From a checkpoint of a small contrastive audio-text model.
Model: 2.84M parameters, log mel input, encoder arch crnn, encoder norm batchnorm, encoder activation mish, encoder depths [1, 1, 1], encoder widths [128, 128, 128], encoder rnn gru, text encoder width 128, text encoder layers 8, text encoder norm layernorm, text encoder activation swiglu.
Training: ademamix at rate 0.00075, 2600 steps, batches of 128.
Data: trained on short read English sentences (LibriTTS-R), 26041 training examples, 12.8 epochs.
Rows from block 3 of the audio encoder, named by matrix and row number. Each number is 128 + 32 x the weight over its row's rms, rounded and kept within 0 to 255. All counts start at 0. Numbers have three digits each. After the name is the row's rms in percent of the matrix's.
# weight_hh_l0: GRU recurrent weights (gates r, z, n stacked) (encoder.rnn.0.rnn.weight_hh_l0, 288x96), inputs 0-95
weight_hh_l0.43 100:112074150146087109124089123093111178128109197106144125132107091097192133119093137102114176083177091087125104154081184121079129171139093141087104067147104174082081088083087099151105170132150163153127114163122105176100157187122090098086101139093141181158140142096135137135083120152164133135
weight_hh_l0.44 106:149140150132140133123126126131166127138167167169147104109107166069166180099106161111111153181104108088073176110134075112119064152067149178176107140096100096152121120103164124086179176158084194110106126121089125177117105114142082127157115110137191200137071127113080109142146144168096154128
weight_hh_l0.45 098:112143128104084077146096156182159147073168140126117136156161128180121111117146180097097136081113179144112145143174077184141172151154156133088117064108142076131100137111090084145130139088181160067171082124173130143153093106176145094152097159113123055183103130103103098134169142135106102151
weight_hh_l0.46 097:156131110090138157112079110146163132118113136103141114130189102090071071158136191116094144082171189175095160166172171079121139138120157112115146127128091124169155089124105112163098149103139120130088188159149114159159113089108143180138190142128077095090077096150119087130201096165096151102
weight_hh_l0.47 099:100090135112093110133105180207161125122145117131174122105093091171111128192144151122197158166107160091149116113190068192118140122169128102158078163061104124088089096099146106096090102147147101116160124133096131096113138089158103067132096155174141085166124118146109126175125143070096146147
weight_hh_l0.48 087:158155080168139157153136181081134118065123081110113073074120166142152110100181133147167107098105076155179156063132111136150103165123083145146130170148119164148102133079137153183162102136115160172139151155148163110144145105116072184136135124101180083083134126110105133121170180087081086088
weight_hh_l0.49 113:117110153093146117118089065170167110095136146114128134109166181143178149146141193115156183137156152086119124155137154144188155103187131166168138154093131182088175110093119091113145143074165150155146129125148095112152109127081108132144148175103199070088153138088157051102083104130107139167
weight_hh_l0.50 102:125132101123109175068130166103116117179082108148140131162144160122120166159078179167130109085115058083089159165118153115148132154175083160163116123125135129162102129155115115111130196145080098107140068142152087201157076095068125162105093172119146171174094142151117091146123083100095102099
weight_hh_l0.51 095:132152082112103138189144108138161153117152088105182118169129174111155080083128165133158101172152097123111080099142088164133108086102166150126127124111148104091151159200125146104178134117080078080152162167154118154130150158095138147150104105101180153178169087142164122074076158134155206092
weight_hh_l0.52 113:140111138130063153149121101136102106159134100198080194135113126144095173083127085089182088148119142088184134151145100106118067132110117125103116125106114130058110147081106107084130105112078081181165136059108144095126163183106101142111105111130161096131115169181161144090089085168158119163
weight_hh_l0.53 097:164117135105105137103108106090162182122136152137138070153140148125097169066153120156148086094081120149195169118118134136154143063155065162090061125102128111121123135105087193095169156128115081138146151098149154126152166108159091131108153146076193115090113139159162151104087108174170191098
weight_hh_l0.54 087:154163074166123084148168151090116143109156149109077094137095079105125144146165111169079156130104091201176123110157126083167137145144115094139142086191109140116111090130081112112123107077125099161154117108191192145092122100114171165150130087083146120111079125139188141087177094183131095106
weight_hh_l0.55 096:205060129166109173129102141131131131099139123113130137144091140095126123075099183184089131145176176089095145151076145158151166129204148108179147117170130099143139120160118166202122159109122103129166151070136164077157176116149085113112151170123093111132170096163137137096094167153078117114
weight_hh_l0.56 101:156135125072159098134133080141086162125146103171161086096141166069049170107145106132141139188156179111146157145075141132078101080124122186087137117106117153095095113125138145182099149171164135152108113155082160155167144118156071120081083081162150167151129113174124128133053132169115117126
weight_hh_l0.57 103:109173091142121113124101164189158094134156047172068094074129081063082107097154159130171159114081146086163093161175142180114099150117161100079106119162096115091149109139136159129096101138137158123153171094152166058129085165137117079085129133086135115112146099122098110110157110094098127145
weight_hh_l0.58 090:171160122114105108180073129170094160146150173099044114117180134151073169078096119164083097145127177133102163088165149121128058151073142135148161145182149146158080145158154153133101133142169113138169140111131129094155137099083124067132149156102164171152092094115139153079187127119151128149
weight_hh_l0.59 107:162142140119140079095100113143147109143193101158179112102087167078119193108152122116107108177145105154158099173084087113164068189155115107138101135079148137075168160142110177107087180188130091139116180130127153107134098111093072089138115104147161126096160116144072137167084127114094166158
weight_hh_l0.60 094:179086141165124113122060153101167166143116152122077166088078116131131202121135085137132137161180083124136169165135152149128071159149141124133144129110097180087088163154091143178102082139167126218157120102134128163089099136153080112164170118122132090144150168091117176108124097125144150190
weight_hh_l0.61 111:113124136105178152126105150159149149173078142094157151121162093149105154089126074197183153113148132140175135087081152109074173095175072168117123142198117123138101122136149149092165120127117082201100118154117165112145176108147093097095139150094102098196097130154153174088161076100142119120
weight_hh_l0.62 086:092209119143101126116160097065100112172094175119085103137112120181090088171142106095135097175177108095099154117205152168120121105127158096128127086107086124100168176082166098123091156085089126124106133099169091127101154149147161111158150092144077113166131047145146085153127142160134137142
weight_hh_l0.63 092:103096170145075125120091125164095072145159202184160149139163127176100084147140123162172112107174133153145156102157186103076133153132119151075125085145186149070097149183161112128156163168085081107144148147135098109089114125192093078127118094133147091137117105065154138137099143111143144097
weight_hh_l0.64 087:152120156134149144144104107203136122130133140200139102144122113081176105081094114057159094082081126151115167153119141120119074183131106144059114142153166101087152059152148107153124157120156166141189102132110081116098198080130149128136143096150152077136156100104147147175125081104139154073
weight_hh_l0.65 103:104105159090073161180094145114139177178129135162139170126140147122165074089171146148118125079160136096061074085140148131140088172109106134125113161120116146156139074122127189162150118091139164067099154077184172169090171145161123153095122153126110165153162064121127098167135128074115157153
weight_hh_l0.66 106:143151158175175152128150096150190094081122144134129162140094186113191147194107189147124111109155075144070157120111095098080101118155106168092183140095085136132131102133145128188094158124134128167101137104112076102159146103114131177123169129086210104160079166168126105127157110134131161105
weight_hh_l0.67 101:168132111123134179165169077131170107082114084110084092071127146133102079090089156118089126098167118112143179163166157083058125081138102112103178088157084128171175156108137174126154085091075131137104145166116100103071136111174099154086078153120130089079130109144149105165117124088131148131
weight_hh_l0.68 092:146148110146168096159128146184097169082177106121151074192140069116150099154121086161135141102111160152169088146162109156136150173099155122128108100086139155125165099120077153202100153185114148103094163138096203152106166124097152112153183119169140145103098124084159091117122063142158134086
weight_hh_l0.69 115:139096125135183142101124135062123153107151168098094075117080089103139147110133148108149134175178136183145128089114076140130111089133155107159157181090122088124123160163108110188166149183129167122065147194119118175118175154133138176108099082176104183084079131144066104145139160119151132100
weight_hh_l0.70 113:111151191145114097152121119124204147127127136127119156090126152180146063143072129115120070085179126142117122137193177145097125089168141144140113114141115182116145151165203139116175071075123183153103091147188078145134131121134160110150154144164102195178084093123157106120138110146159109110
weight_hh_l0.71 088:137118063114145134090118101126122088085121074105116176100133163127140152122122192090141126157149094113163108091113093138156114121093147104120120138118163109116191129071174072137101181075134095105149141161126048163112093112119123096172099136171164170124169070141058107119100209114153090124
weight_hh_l0.72 089:092143129126134082192157127183148156171150151137078119159177152158152131169172175147147176144130148156130054127101126094131064108196166185139157163133092120161150100126134109150156112097105051071114141094095113141151149165139148109129100168090148150130132158123113157058103122160085154083
weight_hh_l0.73 094:128065166098110106093121129168190100095115089074169166108115137194148136178102118122093087155129132108118147158183120097137176155152076169175094108153121118178152096070182180171119114118057126111163128127156141109130204115111129125078149104156145147161143122178124089117171088108113134125
weight_hh_l0.74 093:197081106113174167182124130124171114161080137107159074145150160086151137136160132106146174162169160168130156119095125101070149116142094107105145114096119102171113110162064120115152070158086098150117163160129169132183133128092153156072143128150124090167092136130105088171066168136174173168
weight_hh_l0.75 094:113111107073082156088116084142091143147168158170159137100102172138116152107185168151090155179113183113165133115118106090102098180169167134179151172131170098088166083169112139113145152150172075077161102132102089182152139086103091079162134109139103086131075124093119152159175104115136138157
weight_hh_l0.76 098:104145102139174157122102074149160099133114118118209130108106169101141076128110176161065172107127135103084143050112123069153109165160127096097115101185157125179159105099149132174110175129187122175132104081129128146138112118093156171076127106107102132103101108145148083146163181062116155144
weight_hh_l0.77 100:123155141147109109130135083133173136091111085123084092113095182179089183175125110148113096162125080148158131094087138068091151119157151093145100137061091175154153146148099170185152081161099154168103128127115115167150109179067099123122131098178114165102105195152054145088128133109128125118
weight_hh_l0.78 102:164171103176115107123128137123085170093110150148140144106129110083160157068136176155177112100168080134117103050130187065065153115106111136152148110091115137144163147156120060170129131157128157105153150118103083133089126168170135126116024118164146111137131165186154173137155116108158109114
weight_hh_l0.79 091:130112108077161122077136093152150137172181163101075168130131172081096134057136156156120163132126058116138114128113112091123175136067151111152085105110168143132126094140161158072094184133117188178051140101154108103105117100165142169157096148059142154112109068121165128123115159120113129139
weight_hh_l0.80 089:151153097118161137134103163159133091122085137162106164175086158181136187202157092117102179176145140113097122110187174136112140180143082094179093162105148070132116117108185131096091126131075133135095113112125107165176157174097180103116127164148104122184128112099088161149094145182122094143
weight_hh_l0.81 104:168129142137147149130089126116135115188146134084097148176104130128132167179168150104075151092106149159073174075185107102138088163108112109153154100056112093144119170101164094196114123097165142120130098096153166118170101123125120101066067177176139153120085130168101077118154077157124115155
weight_hh_l0.82 103:136159148158114134124119092097114186143095134160137166069160114097167151128114174140153160152151158080065094134105122098157130152126086191087183101075130142160133155122181148122115102087151183190147162081085125090130089100171160097113102099111134153056145135155139076106094089105080128168
weight_hh_l0.83 105:151104128128160145099085143134090130203134136157088164115140205121166138104131123082094161187145149129096081119084129152160076103177110169168177112088157115133170085075149124063167178164111101143140140111130101093090119133110113111113083164159164152114152115137135139121162192177086129189
weight_hh_l0.84 101:118180186093117101094082109133129150151074158141151143194130163082127197087113129141111143165109150123099168096087143087120121116119092101162101119089147155138174157163085178122158153148125065129146111147145102105182081101114047123109160150148101115098098163180144118106071148108151181078
weight_hh_l0.85 101:182142100088172113134084139111128135137163117122060084155075145059103123143134142156137168122129127098175114099084152083116147147134154140132139137136132147119179096075175160133137141185152176105101085155083077121085094176047096095103139145146105140059125107103134161164172164168167167120
weight_hh_l0.86 102:132178175147163163105135131206108099133089100103116093160124136123193095171148094160135075136105091149103142088197118180083096071153162124176108137160153119150133052124137103106101163130115084092137090103122166158175115112145093096121058151165099163138092105143061106144133121140139154115
weight_hh_l0.87 090:088151118133118139084164123097132112108102148115167154141126124078129150128162187085145186128149068156112104092051106151155127141085125188103098152125103098102096132123099135091095096150103184104054178190107126176074110082185127130165145121163154080089139145176129160093105101113120179122
weight_hh_l0.88 096:106128158070059133162118124069107059081093150170131057189136122098184172132162084148158136201113145120136114128162154137108089157105115117180091146136123115081075133115139126099123155128132117118091084131142167106128178091099120153143187108145101133135164147097075158090125163178129180119
weight_hh_l0.89 082:112140116130170137102146064139149106155076065104145110118125180161083150085147069176135086106088113112131087155122133090089097122095152124123121152142103098108124128120136096077082087167160114156090085149155164121104123178088146095073169134070151178048151157112166121148141159122167067096
weight_hh_l0.90 104:154099104117148113112081152127139111168093115108140163152159114103173102140077082177109098107125103133173141089123185134085070120144101143104207180113100123095116154106151157173164073113109116099100065121089172140143085117174168191121094078154069177152091153123133167149134164111168114147
weight_hh_l0.91 098:186089111087096124109141130124092103165159126176147147139090130176141152099168092160101100185090124107190098171150090144089049137139166114173116160120158129137098131103068170099125119127139092090175132175127135093108129147168158135061108126182113096179133178103150173174085129126106085125
weight_hh_l0.92 095:090081157172090141102097134125178090123124190084156089106139162102137139139118174133149149127140126079096136097111126145064140144112154166112216118058109106070129094126104103120169162097127140128153137179171133165154058146182094121106130149082146093086128154164096086116082101137142191138
weight_hh_l0.93 102:123084164144155075107084119176157125134137154124160114157123132152100131089159062111161123154080168103145156176145119127127127157134145110154087174120139080124083154179136164090112151173148086163186171096082117073149133087128075096145143131169069071093111190133155147101156130094169067109
weight_hh_l0.94 097:135112133120125101108106146084064119148103113147104157099053115058158128102103115153154108151148160112150136135132171141123116148099136104151121103069166117131103171082078178131179132147076110200130106117131074072107145122113084215132127143151119173112153173179121178053112079107135130150
weight_hh_l0.95 098:129109147137164105144133122105147094158163125083055131113096192118115141190120112059065174121110098138101199088130154136073133137107183130199156122086101153137137156061174127124171164145159124118109162145078112166165112126129090100104116098160168069153132097093120088136095129110113168155
weight_hh_l0.96 101:123076149151109152138077093163128161153082057161174159098161140092112137115112163210107156124085148122105131096123169111151114119090113134113131114135111149126071171117110165134141088156098146163154161088120101063134145106194083168084153122079173081149159101075139105054105081127143142140
weight_hh_l0.97 110:146096116120111132127086087170100181104135079166125102075108142071162130086144134139160124109171160130144138100161137185131095146107138105084163151077136114083098103125120142114179115131151107176138168112088125115171129186154151175169065126171177202151124163089129157154084081119102168196
weight_hh_l0.98 096:075112118147104101115146110087089146148155137094088155179143139112057180080103140096125097150143135155175129096116091075117095159143149104129184100106132112095133155154153097072113157213093117133129094128164162122101120117072116112122101127119131184161122070156123067174111085125172183192
weight_hh_l0.99 107:201178095156140174106126086144129070133161075089092138128137139124121122124144070143181142185104135110161171081103127093114105111173142140166178149159125090154138092135154155172076145179186085112115061124150167158179113086119090170090101115117128119060145136133124124113159127134173080123
weight_hh_l0.100 106:179145155134146137149105175101128139094161151151134164092199141116114133131113199136097122167099043152126114106125104095112125161157107147124156136096137104114139074126190120079140114092174165144104141151164149111095150074156124105085197117097126088156140083180163100135198087061127130082
weight_hh_l0.101 139:142102107114092156168099134126076134120141174188163124153157156108155153110148160119151136185129144078131131145116108127123062115159131116106101125145154122065102062131082097113152134161106131062087201124060177135165166117164062120096115128165132139140172071096161132111117174119103202153
weight_hh_l0.102 105:065142103102151174184147135121161180157102133160200167127083180103118144167142153177157128145119103085103094081093093121141163132150130104165143137091105150098151126118085161129127157109179082160189146094142179157115140152152097191080159160120085123115158157108162125140098075160171178163
weight_hh_l0.103 090:117102126129116164105119113176153119105142186136152142141072147192124143102161177088149093125103122156059101072153073160093128086184128114070123073137124147128157060157112114177164129144104122135177130066097160135173122093130096090102163153134094122161127198126170168116144083107086121146
weight_hh_l0.104 104:155158154171140133106107122082097134156125122186116074166083074145135195100116122144131126165136088144089137114124069154155101136112193134123130115135153076117089133105174128130166113154132147208184096060140157156092087152144096112171130156118173178086130097092135200062122142116131154150
weight_hh_l0.105 101:079104137107088156127159137101140106141096139118143121123114102058166177080107089101167088166155155114133130165177095134146050142150166092088145137163162111108052120123122132091154158147084135161143115135153145152187110120092142150052121094145174156113173066125133147100141100209126150173
weight_hh_l0.106 098:092160173111144145146121163113100124125110155120139061075100180156160097107139132092070119109133131052070110097089110122111060201137040148115138112069101103077139127111091117111105181133134146131148158103152090109100185169103132096125159156107093191154152146122152133122115174156150114135