{
  "n_mels": 64,
  "win_length": 512,
  "tokenizer": "word",
  "encoder_rnn_width": 96,
  "encoder_rnn_residual": false,
  "text_encoder_width": 128,
  "text_encoder_parallel_block": true,
  "eps": 1e-08,
  "lr_schedule": "cosine",
  "weight_decay": 0.1
}
Rows from block 4 of the text encoder, named by matrix and row number. Each number is 128 + 24 x the weight over its row's rms, rounded and kept within 0 to 255. All counts start at 0. After the name is the row's rms in percent of the matrix's.
# fc2: MLP down (text_encoder.blocks.4.mlp.fc2.weight, 128x336), inputs 168-335
fc2.67 094 [ 86 130 101  70 140 123  57 148 126 159 158 171 102 114 154  81 136 136 131 162 121 146 106 130 149 182 117 115 139 140 125 106 159 103 141 104 165 148 135 115 112 133 161 181 112 124 143 147 125  96 156 103 126 121 134 190 130 119 147 145 127 120 166 155 128 139 119  92 134 126  92 179 138 149 105 139 151 189 114 128 145 136 124 143 123 143 117 111 126 114 112 155 146 173 121 113 129 120 155 129 142  87 110 147 160 117 133 149 153 122 142 146 133 101 117 106 100 162 108 114 100 147 174 123 153 139 102 117 157 131 126 149 121 159 102 113 124 129 153 140 196 148 109 101  67 162 151  98 123 127 121 131 105 126 102 140 138 119  91 147 115  99 108 119 119  81  93 162]
fc2.68 097 [147 172 124  99 169  91 159 132 127 112 152 126 117 136 148 102 127 156 111 149 115 129 121  90 133 124 105 144 112 197 169 131 141 187 110 134 133 143 129 147 172 173 148  77 118  87 126 127 113 106 100 171 151  96 109 132 119 100 112 168 150 181 119 143 103 104 194  87 138 132 156 134 122 117 125  91  95 161 123 164 118 121 111 152 120 136 155 178 152 102 132  99 115 125 157 153 145 107 163 113 121 148 103 129 163  98 128 115 127 132 144 174 116 109 194 136 167 134 150  93 116  99 130 164 128 158 122 147 123 121 121 117 137 162  94 129  92 119 124 104 146 161 130 131  80 147  95 146 121 160 132 133  84 115 104 140  92 108  76 151 109  91 126 152 109 112 137 136]
fc2.69 101 [107 103 115 155 101 106 115 127 165 139 157 140 110 161 136  97 157 135 135  97 153 102 129 147 143 121  93 118 134 127 100 130 124 126  96 124 137 127  66 129 176  66  96 176 191 178 141 134 140 131 142 104 156 108 138 161 128 149 147 105 148 124 118 117 178  87  75 118 153 129 150  99 116 146 140 143 137 144 140 136 173 172 135  98 112 137  96 135 116 140 168 109 119 129 114 161 101 130 106  88 113 132 172 136  83 137 125 150  86 109 144 154  83 151  93 123 110 145 110 128 182 150 152 136 142  99 101 124 137 130 146 146 163 125 135 113 146 119 134 148 138 117 128 113  84  94 174  93 132 133 107 106 150 142 149 123 117 115 161 109 158 140 152 157 147 149 130 148]
fc2.70 099 [146 142 130 116 120  99 182 137 154 114 111  41 170 121  75 157  88 143 163 154 132 146 194 150  73 152 138 104 116 216 119 132 132  97 108 163 106 120 141 106 105 129 128 117 109 158 114 121 151 171  84 135 163 129  86  94 131 108 129 121 119 174 133 127 139 118 136 140  94 120 138 100 151 143 162 148 135 130 137 163 112 122 140 141  40 133  83 123 115 106 101 124  91 148 145  95 124 114 119 147 165 135 112 147 146 100 151 153  91 114 142 116 112 123 130 128 145  99 136 119  89 131 171 101 120 124 153 137 113 104 163  84 102 128 117 139 101 172 133 127 141 106 161 111 153 145 126 109  93 169 120 151 124 101 155 132 140 116 106 140 147 161 115  89 126 137 131 106]
fc2.71 105 [ 49 125 123  99 139 138 110 115 137 123 139 140 113 128 115 139 163  85 120 123 134 154 133  89 134 101 112 150 157 199  84 118 138  63 141  99 112 100 133 100 124  81 115 125 128 157 148 150 125  79 154 128 143  70 120 154  92 107 113 118  97 108 160 106 157 115 119  99  94 115 106 150 129 111 124 157 149 117 121 156 146  98 145 139 129 169 131  96 172 136 111 125 160 155 137 159 168 157 119 123 129 150 138 133 111 165 142 143 104 135 141 140 145 109 102 126 136 135  92 146 127 132  95 100 120 114 142 133 141  87 134 145 138 152 134 134 135 136 119 134 120 122 146 170 171 145 130 159 119 109 120 182 118  96 187 122  98 104 145 110 160 126  89 122 130 108 129 139]
fc2.72 087 [156 160 118 158  98 137 115 147 114 145  97 171 125 115 103 119 120 107 121  96 166 134 105 113 132 143 130 108 108 139 135 122 178  97 124  99 111 128 148 180  97 127 164 132 135 117 154 114 152  99 168 136  91 162 170  92 112 176 161 105 146 159  99 145 124 138 116 136 106 126 132 128 133 179 151  84 101 109 111 163  91 138 122 125  91 169  90 113  92  97 109 139  94 122 147  71 126  87 125 163 160  91 136 167 163 145 120 129 146 125 136  91 135 118 135 125 104 134 113 160 110 171 154 109 117 116 166  74 116 156  90 140 134 140 156 100 115 141 146 132 122 120 171 115 133 135  88 137 128  93 123 121 118 150 149 123  87 132 188 120 105 155 147 112 124  85 139  85]
fc2.73 104 [171 145 133 165 118 122 171 131 158  74  99 154 130 115 124 128 154 131  91 160 107 120 128  93 127 150 115  93 146 128 126 135 115 150 128 104 117 103 133 166 117 115 119 158 112 117 119 169 143 146 110 187 106 160 172 150 118 151 120 128 165 129 134 103 125 126 196 136 129 126 148  89 134 122 162  89 131  77 174  77 148 103 125  85 154 140 100 131 133 113 100 162 177 116  83 122 149 134 112 116 141 143 167 129 116 154 136 160 140 118 114 177 118 148  81 154 170 122 144 151 114 127 129 133 155 142 136  98 127 146  73 126 150 121 184 125 139 137 123 118 142 111 145 137 159 139 127 116 162 145 119 100 119 123 126 123 125 131 120 123 136 170 107 117 143 129 105 102]
fc2.74 094 [146 113 129 101  92 149 141 146 124  91 146  74 150  75 137  98  67 144 136 184 104 124 101 125 133 153 185 149 184  81  98 109 126 146 140  83 125 123 141  88 144  95 120 107  79 129 128 129 131 104 139 107 126  91 138 124 132 106 120 132 163 160 119 107 184 150 132 215 144 119 114 141 125 131 108 137 115  95 133 106 139 135 117 112 169 104 167 102  78  96 144  97 117 147 111 110 172 100 123 130  98 134 186 144 117 119 141 109 120 131 124 154 155 146 139 176 132 125 149 132 139 113  87 122 149 126 162 121 121 145 172  98 151 161 127 119 110 178 116 116 124 152 107 154 129 119 159 136 135 116 148 162 141 175 120 154 136 108 144 141 126 108 123 114 129 136 140 128]
fc2.75 093 [133 136 145 122 131 132 161 147 106 124 152 132 139  99 132 157 117 159  94 134  65 120 142  89 100 136 108 143 113 134 136 128  96 119 128 172 165 128 130 129 115 119 143 140 141 118 195  92 110 128 117 157 129 109  86 122 156 118 173 128 111 120 166 131 142 146 216 118 154 113 149 120 116 120  90 124 170 158 141 145 121 142 125 188 127 109 122 124 155 117 180 134 160  94  94 158 151 114 174 173 145  97  99 144 129 120 141 133 140 160 114 123 137  83 121  99 115 165 129 112 152 115 118 127  52 150 101 172 115 110 174 118 153 129 138 141 149 109 148 131 129 193  76 100 109 135 114 130 160 100 130 167 122  66 163  99 124 117 110 141 110 127 118  61 134 169 114 170]
fc2.76 097 [116  59 150 150 119 141 140 100  99 152 145 144 149 137 150 139 165  81 141 115 146 128 209 139 138 149 113 164 108 124 136 146 134 128 137 137 121 107 106 154 134 144 107 128 141 146 111 122 116  90 130 117 133 101 130 101 113  98 148 165 142 140 127  88 137 147 110 134 125  93 142 111 119 144 145 130 129 110  94 124 157 141 154 102 131  99 155 137 105 152 159 122  94 109 124 138 141 135 125 140 126 114 114  86  87 128 134  99 117  73 102 146  80 175  87 143  97  90 158 133 129 124 140 128 129 137 130  70 153 148 157 115 149 133  76 126 116 139 129 141  84 122 132 108 122 127  86 149 107 140 130 139  98 121 144 146 135 130 148 102 147 131 130 108 161 141 147 124]
fc2.77 095 [109 130 119 122 124 130 105 132 134 103  81  90 168  82 140 125 149 120 132 150 136 105 166 193  99 125 126 103 112 126 121 159 130 129 139 143 142  99 151 128  87 111 118 174 101 133 120 127 132 138 122 139 144 153 112 121 125 120 105  67 130 147  93 154 108 144 108 100 120 159 130  89 151 123 111 122  98 121 123  90 106 109 109 130 109 121 170  85 160 118  75 137 130 125 142 168 144 144 140 122 149 118  77 115 186 147 177 134 151 130 151 125 126  70 166 131 160 142  81 141 126 111 127 118 123 106 165 140 131 115 121 164  98 150 128 127 129 104 132  96 139 120 158 141 156 142 118 139 163 148 123 149 123 140 154 132  72 115 163 105 102 173 121 115 145 155 123  84]
fc2.78 095 [ 69  87 164 144 175 122  30 137 140 129 159 143 157 159 124 111 123 145 152 109 129 113 150 117  99 103 119 134 141 114 134 136 117 108 153 152 146 139 117 138 140 129 151 127 155  82 138 145 118 118 165 166 122 132 132 146 128 181 110 141 112 124 128 132 131 119 122 114 100 116 140 112 133 119  92 107 118 166  69 126 122 138 142 112 147  94 117 101 118 128 152 134 114 130 144 182 117 114 119 141 137  98 138 106 132 123 104 106 119  82 142 133  95 151 133 117 130 122 156 118 141 153 140 107 151 132  92 150 156 115 140 144 147 129 128 107  99 148 122 105 107 155 122 145  29 139 146 129  75 111 121 137 131 104 116 110 136 136 121 129 140  92 129 163 137 129 114 134]
fc2.79 095 [119 124 174 110 178 130 185 125  72  88  79 144 128 141 155 174 117 100 136 147  89 126 155 126 156 134  66  73 116 138 133 140 126 161 130 112 143 147 137 135 148 128 170 132  99 134  94 123 141 114 130 183 157 118 118 151 111 165 134 145 132 161 123 103 126 127 155 120 131  96 112 145 137 153  90  85 119 155 115 110 141 108 111 138 106 102 156 125 144 134 124 122 113  97 161 154 136 122 123 165 151 139  82  96 122 138 131 122 109  58  89 152 152 115 125 127 148 167 125 125 204 128 125 123 154 141  92 106  97 141 136 171 156 111 104 121 123 119 119 100  94 138 137 124 194 160 118 167 131 147 145 119 128 110 140 180 128 129  70  89 163 121 146 128 138 141 120  82]
fc2.80 095 [ 81 142 124 142 144 112 153 148 134  92 146 141 111 115 169 138 110 115 123 153 163 114 123 160 170 154 140 117 138 108 116  97 121 144 116  94 179 115 117 119 143 129 122 175  86 147 106 140 124 159 132 137 107 149 163 153 160 115 127 165 129 158 118 123  86 135 146 152 116 133 180  96 150 112 169  93 100 132 141 134 148 124 107 119 171 120  66 125  80 172  93 153 131 114 135 154 138  76 121 103 143 131  98 169 138 136 139 130 155 111 109 104 133 121 116 150  98 108 119  98 114 132  92 153 131 130 156 162 128 154 153 117 176 125 128 136 112 127 142 150 123 160  68  86 101 124 179 134 126 147 154  78  82 157 138 144 157  80 102 122 123 159 109 127 149 151 130 183]
fc2.81 111 [121 112 152 140 171 141 128 138 126 144 120 114 128 100 183 107 130 113 136 133  85  98 129 108 130 144  68 127 137 172 118 126 108  88 141 167 144 168 155 149 136 120 120 140 121 131 158  97 142 118 104  98 150 151 140 147 113  89 151  92 119  94 165 136 173 145 117  99 173 103 104 152  80 145 114 148  85 122 102 137 180 133 121 130 118 144 158 130 127  86  96 120 125 192 140 170 134 122  81 132 137 124 137 153 121 115 176 140 142  78 120 134 104 109 142 142 109 165 102 112 146 132 124 129 115 166 135 147 119 107 116 131 133 153  55 128 128  90  88 112 116 129 122 132 196 170 104 131 158 121 163 134 149 110 137 182 142 135 136 143 131 137 150 110 117 135 122 111]
fc2.82 095 [100 163 131 132 151 131  91 119 152 130 124 138 152 125 105 137 158 121 135 142 136 126  97  96 145 135 127 116 148 142 128 110 141 147 148 102 122 131 134 125 175 117 134 123  91 151 112 103 123 144 151  90 135  89  91 149 118  78 126 147  59  96  88 155 106 125 168 124 149  75 137 130 143 128  89 128 120 117 101 166 178  96 145  99 164 143 146 147 178 121  93 107 166 128 154 156 117 124 107 107 147 193 104 112 153 154 189 122 122 110 112 158 131 131 138 129 129 144  89 128 129 136 131  84 164 166  98 129 120 118 150 135 171 138 109 128 146 137 140 112 102 195 106 110 149 139 114 143 124 157 158 120 108 137 192 131 143 103  94 146 163  92 118  96 139 147 128 151]
fc2.83 105 [117 146 105 129 106  82 139 132 145 121 141  95 159 126 173 119 125 137 106 130 102 135 142 123 124 129 161 137 116 117 136 123 123 156 120 119 163 119 140 111 144 114 145 113 100 132 129 104 113 181 124  75 105 168 119 132 141 124  91  86 118 112 151 148 190 119 115 148 160 144 142 118 135 148 117 143 115 145 135 123 139 187 104 140 129 150 189  85  86  99 129 131 131 146 111 124  88 125 125  98 173 115 118 130 143 116  95 129 140 120 146 120 135 153 140 112  65 200  76 124 127 168 116 118 112 105 123  88  83 131 146 173 120 145 154 127 129 150 154 166 119 121 134 154  84 160 115  94 142  70 140 153 136 135 135 133 137 145 140 134 157 134 140 124 117 197 118 141]
fc2.84 103 [104 127 127  96 100 126  67 139 139 134  92 121 130  91 130 139 119 103 133 106 141 104  73 101 124 146 150 123  97 133 110 121 140 136 175 133 132 142 143 167 119 141 140 128 119 138 108 143 105 102 146 199 119 131 154 135 142 144 115 107 120  98 104 133 145 159  97 110  84  97 124 142 161 114 109 125 138  44 138 166  93 148 121 123 153  94 165 122 173 120 168 137 125 132 140  61 151  94 124 144 133 118 128 141 114 115 115  98 119 154 116 136 156 109 131 128  83 143 159 149  68 146 138 157 121 161 124 155 133 160 137 147  89 168 135  96 118 120 164 156 129 114 150 103 152 127 110 114 136  86 101  89 112 121 122 130 110 117 139 164  87  98 113 136  92 120 133 127]
fc2.85 087 [131 107 183 157  97 140  88 117 118 101  87 112 156 129 111 158 108 144 143 137 126 137 160 112 126 135 108 106 127 173 155 122  89 142 136 116 118 103 151  99 120 132  99 154 159 131 146 130 119 144 123 148 126 186 106 116 123 156 146 127  59 120 130 183 109 147 129  78 105 109 124 114 111 115 111 124 172 117 131 152 126 110 137  75 112 129 164 145 134  91 150  93 129 122 118  95 132 127 117 150 189 109 115  94 160 144 117 115 132 177 114 104 125 122 106 129 146 145 156 147 141  98 142 135  75 169 130 120  90 128 140 162 102  73 140 121 134 105 155 116 131 124 141 149 149  85 133  92 149  99 112 133 129  98 160 122 132 187 109 123 115 128  98  73 155 164 143  86]
fc2.86 095 [106 135 136 141 138 122 144 113 163 114 133 172 159 125 132 123 132 136 128 110 121  83  94 122 151 131 143 143 143 129 118 129 101 102 123 169 138 132 134 124 105 151 135 150 142 165 137 100 101 155 154 200 124 145 161 104 161 125 142 104 129 151 138 120 130 127 149 130 114 141 185 145 161 135 125 144 138 146 104  93  74 158 128 195 122 129 129  85 117 116 128 152 156 106 137 141 117  81 157  87 142 111 103 142 111 144 111 104 132 181 135 123 106 171 139 113  87 104 139 101 116 155 139 154 110 125 140 100 109 195 121 206 127 136 123 133 140 114 138 182 118 117 167 119 124 123 158  83 116 120 120 176  71 144 124 124 122 144 137 121 114 144 126 131 138 128 132 121]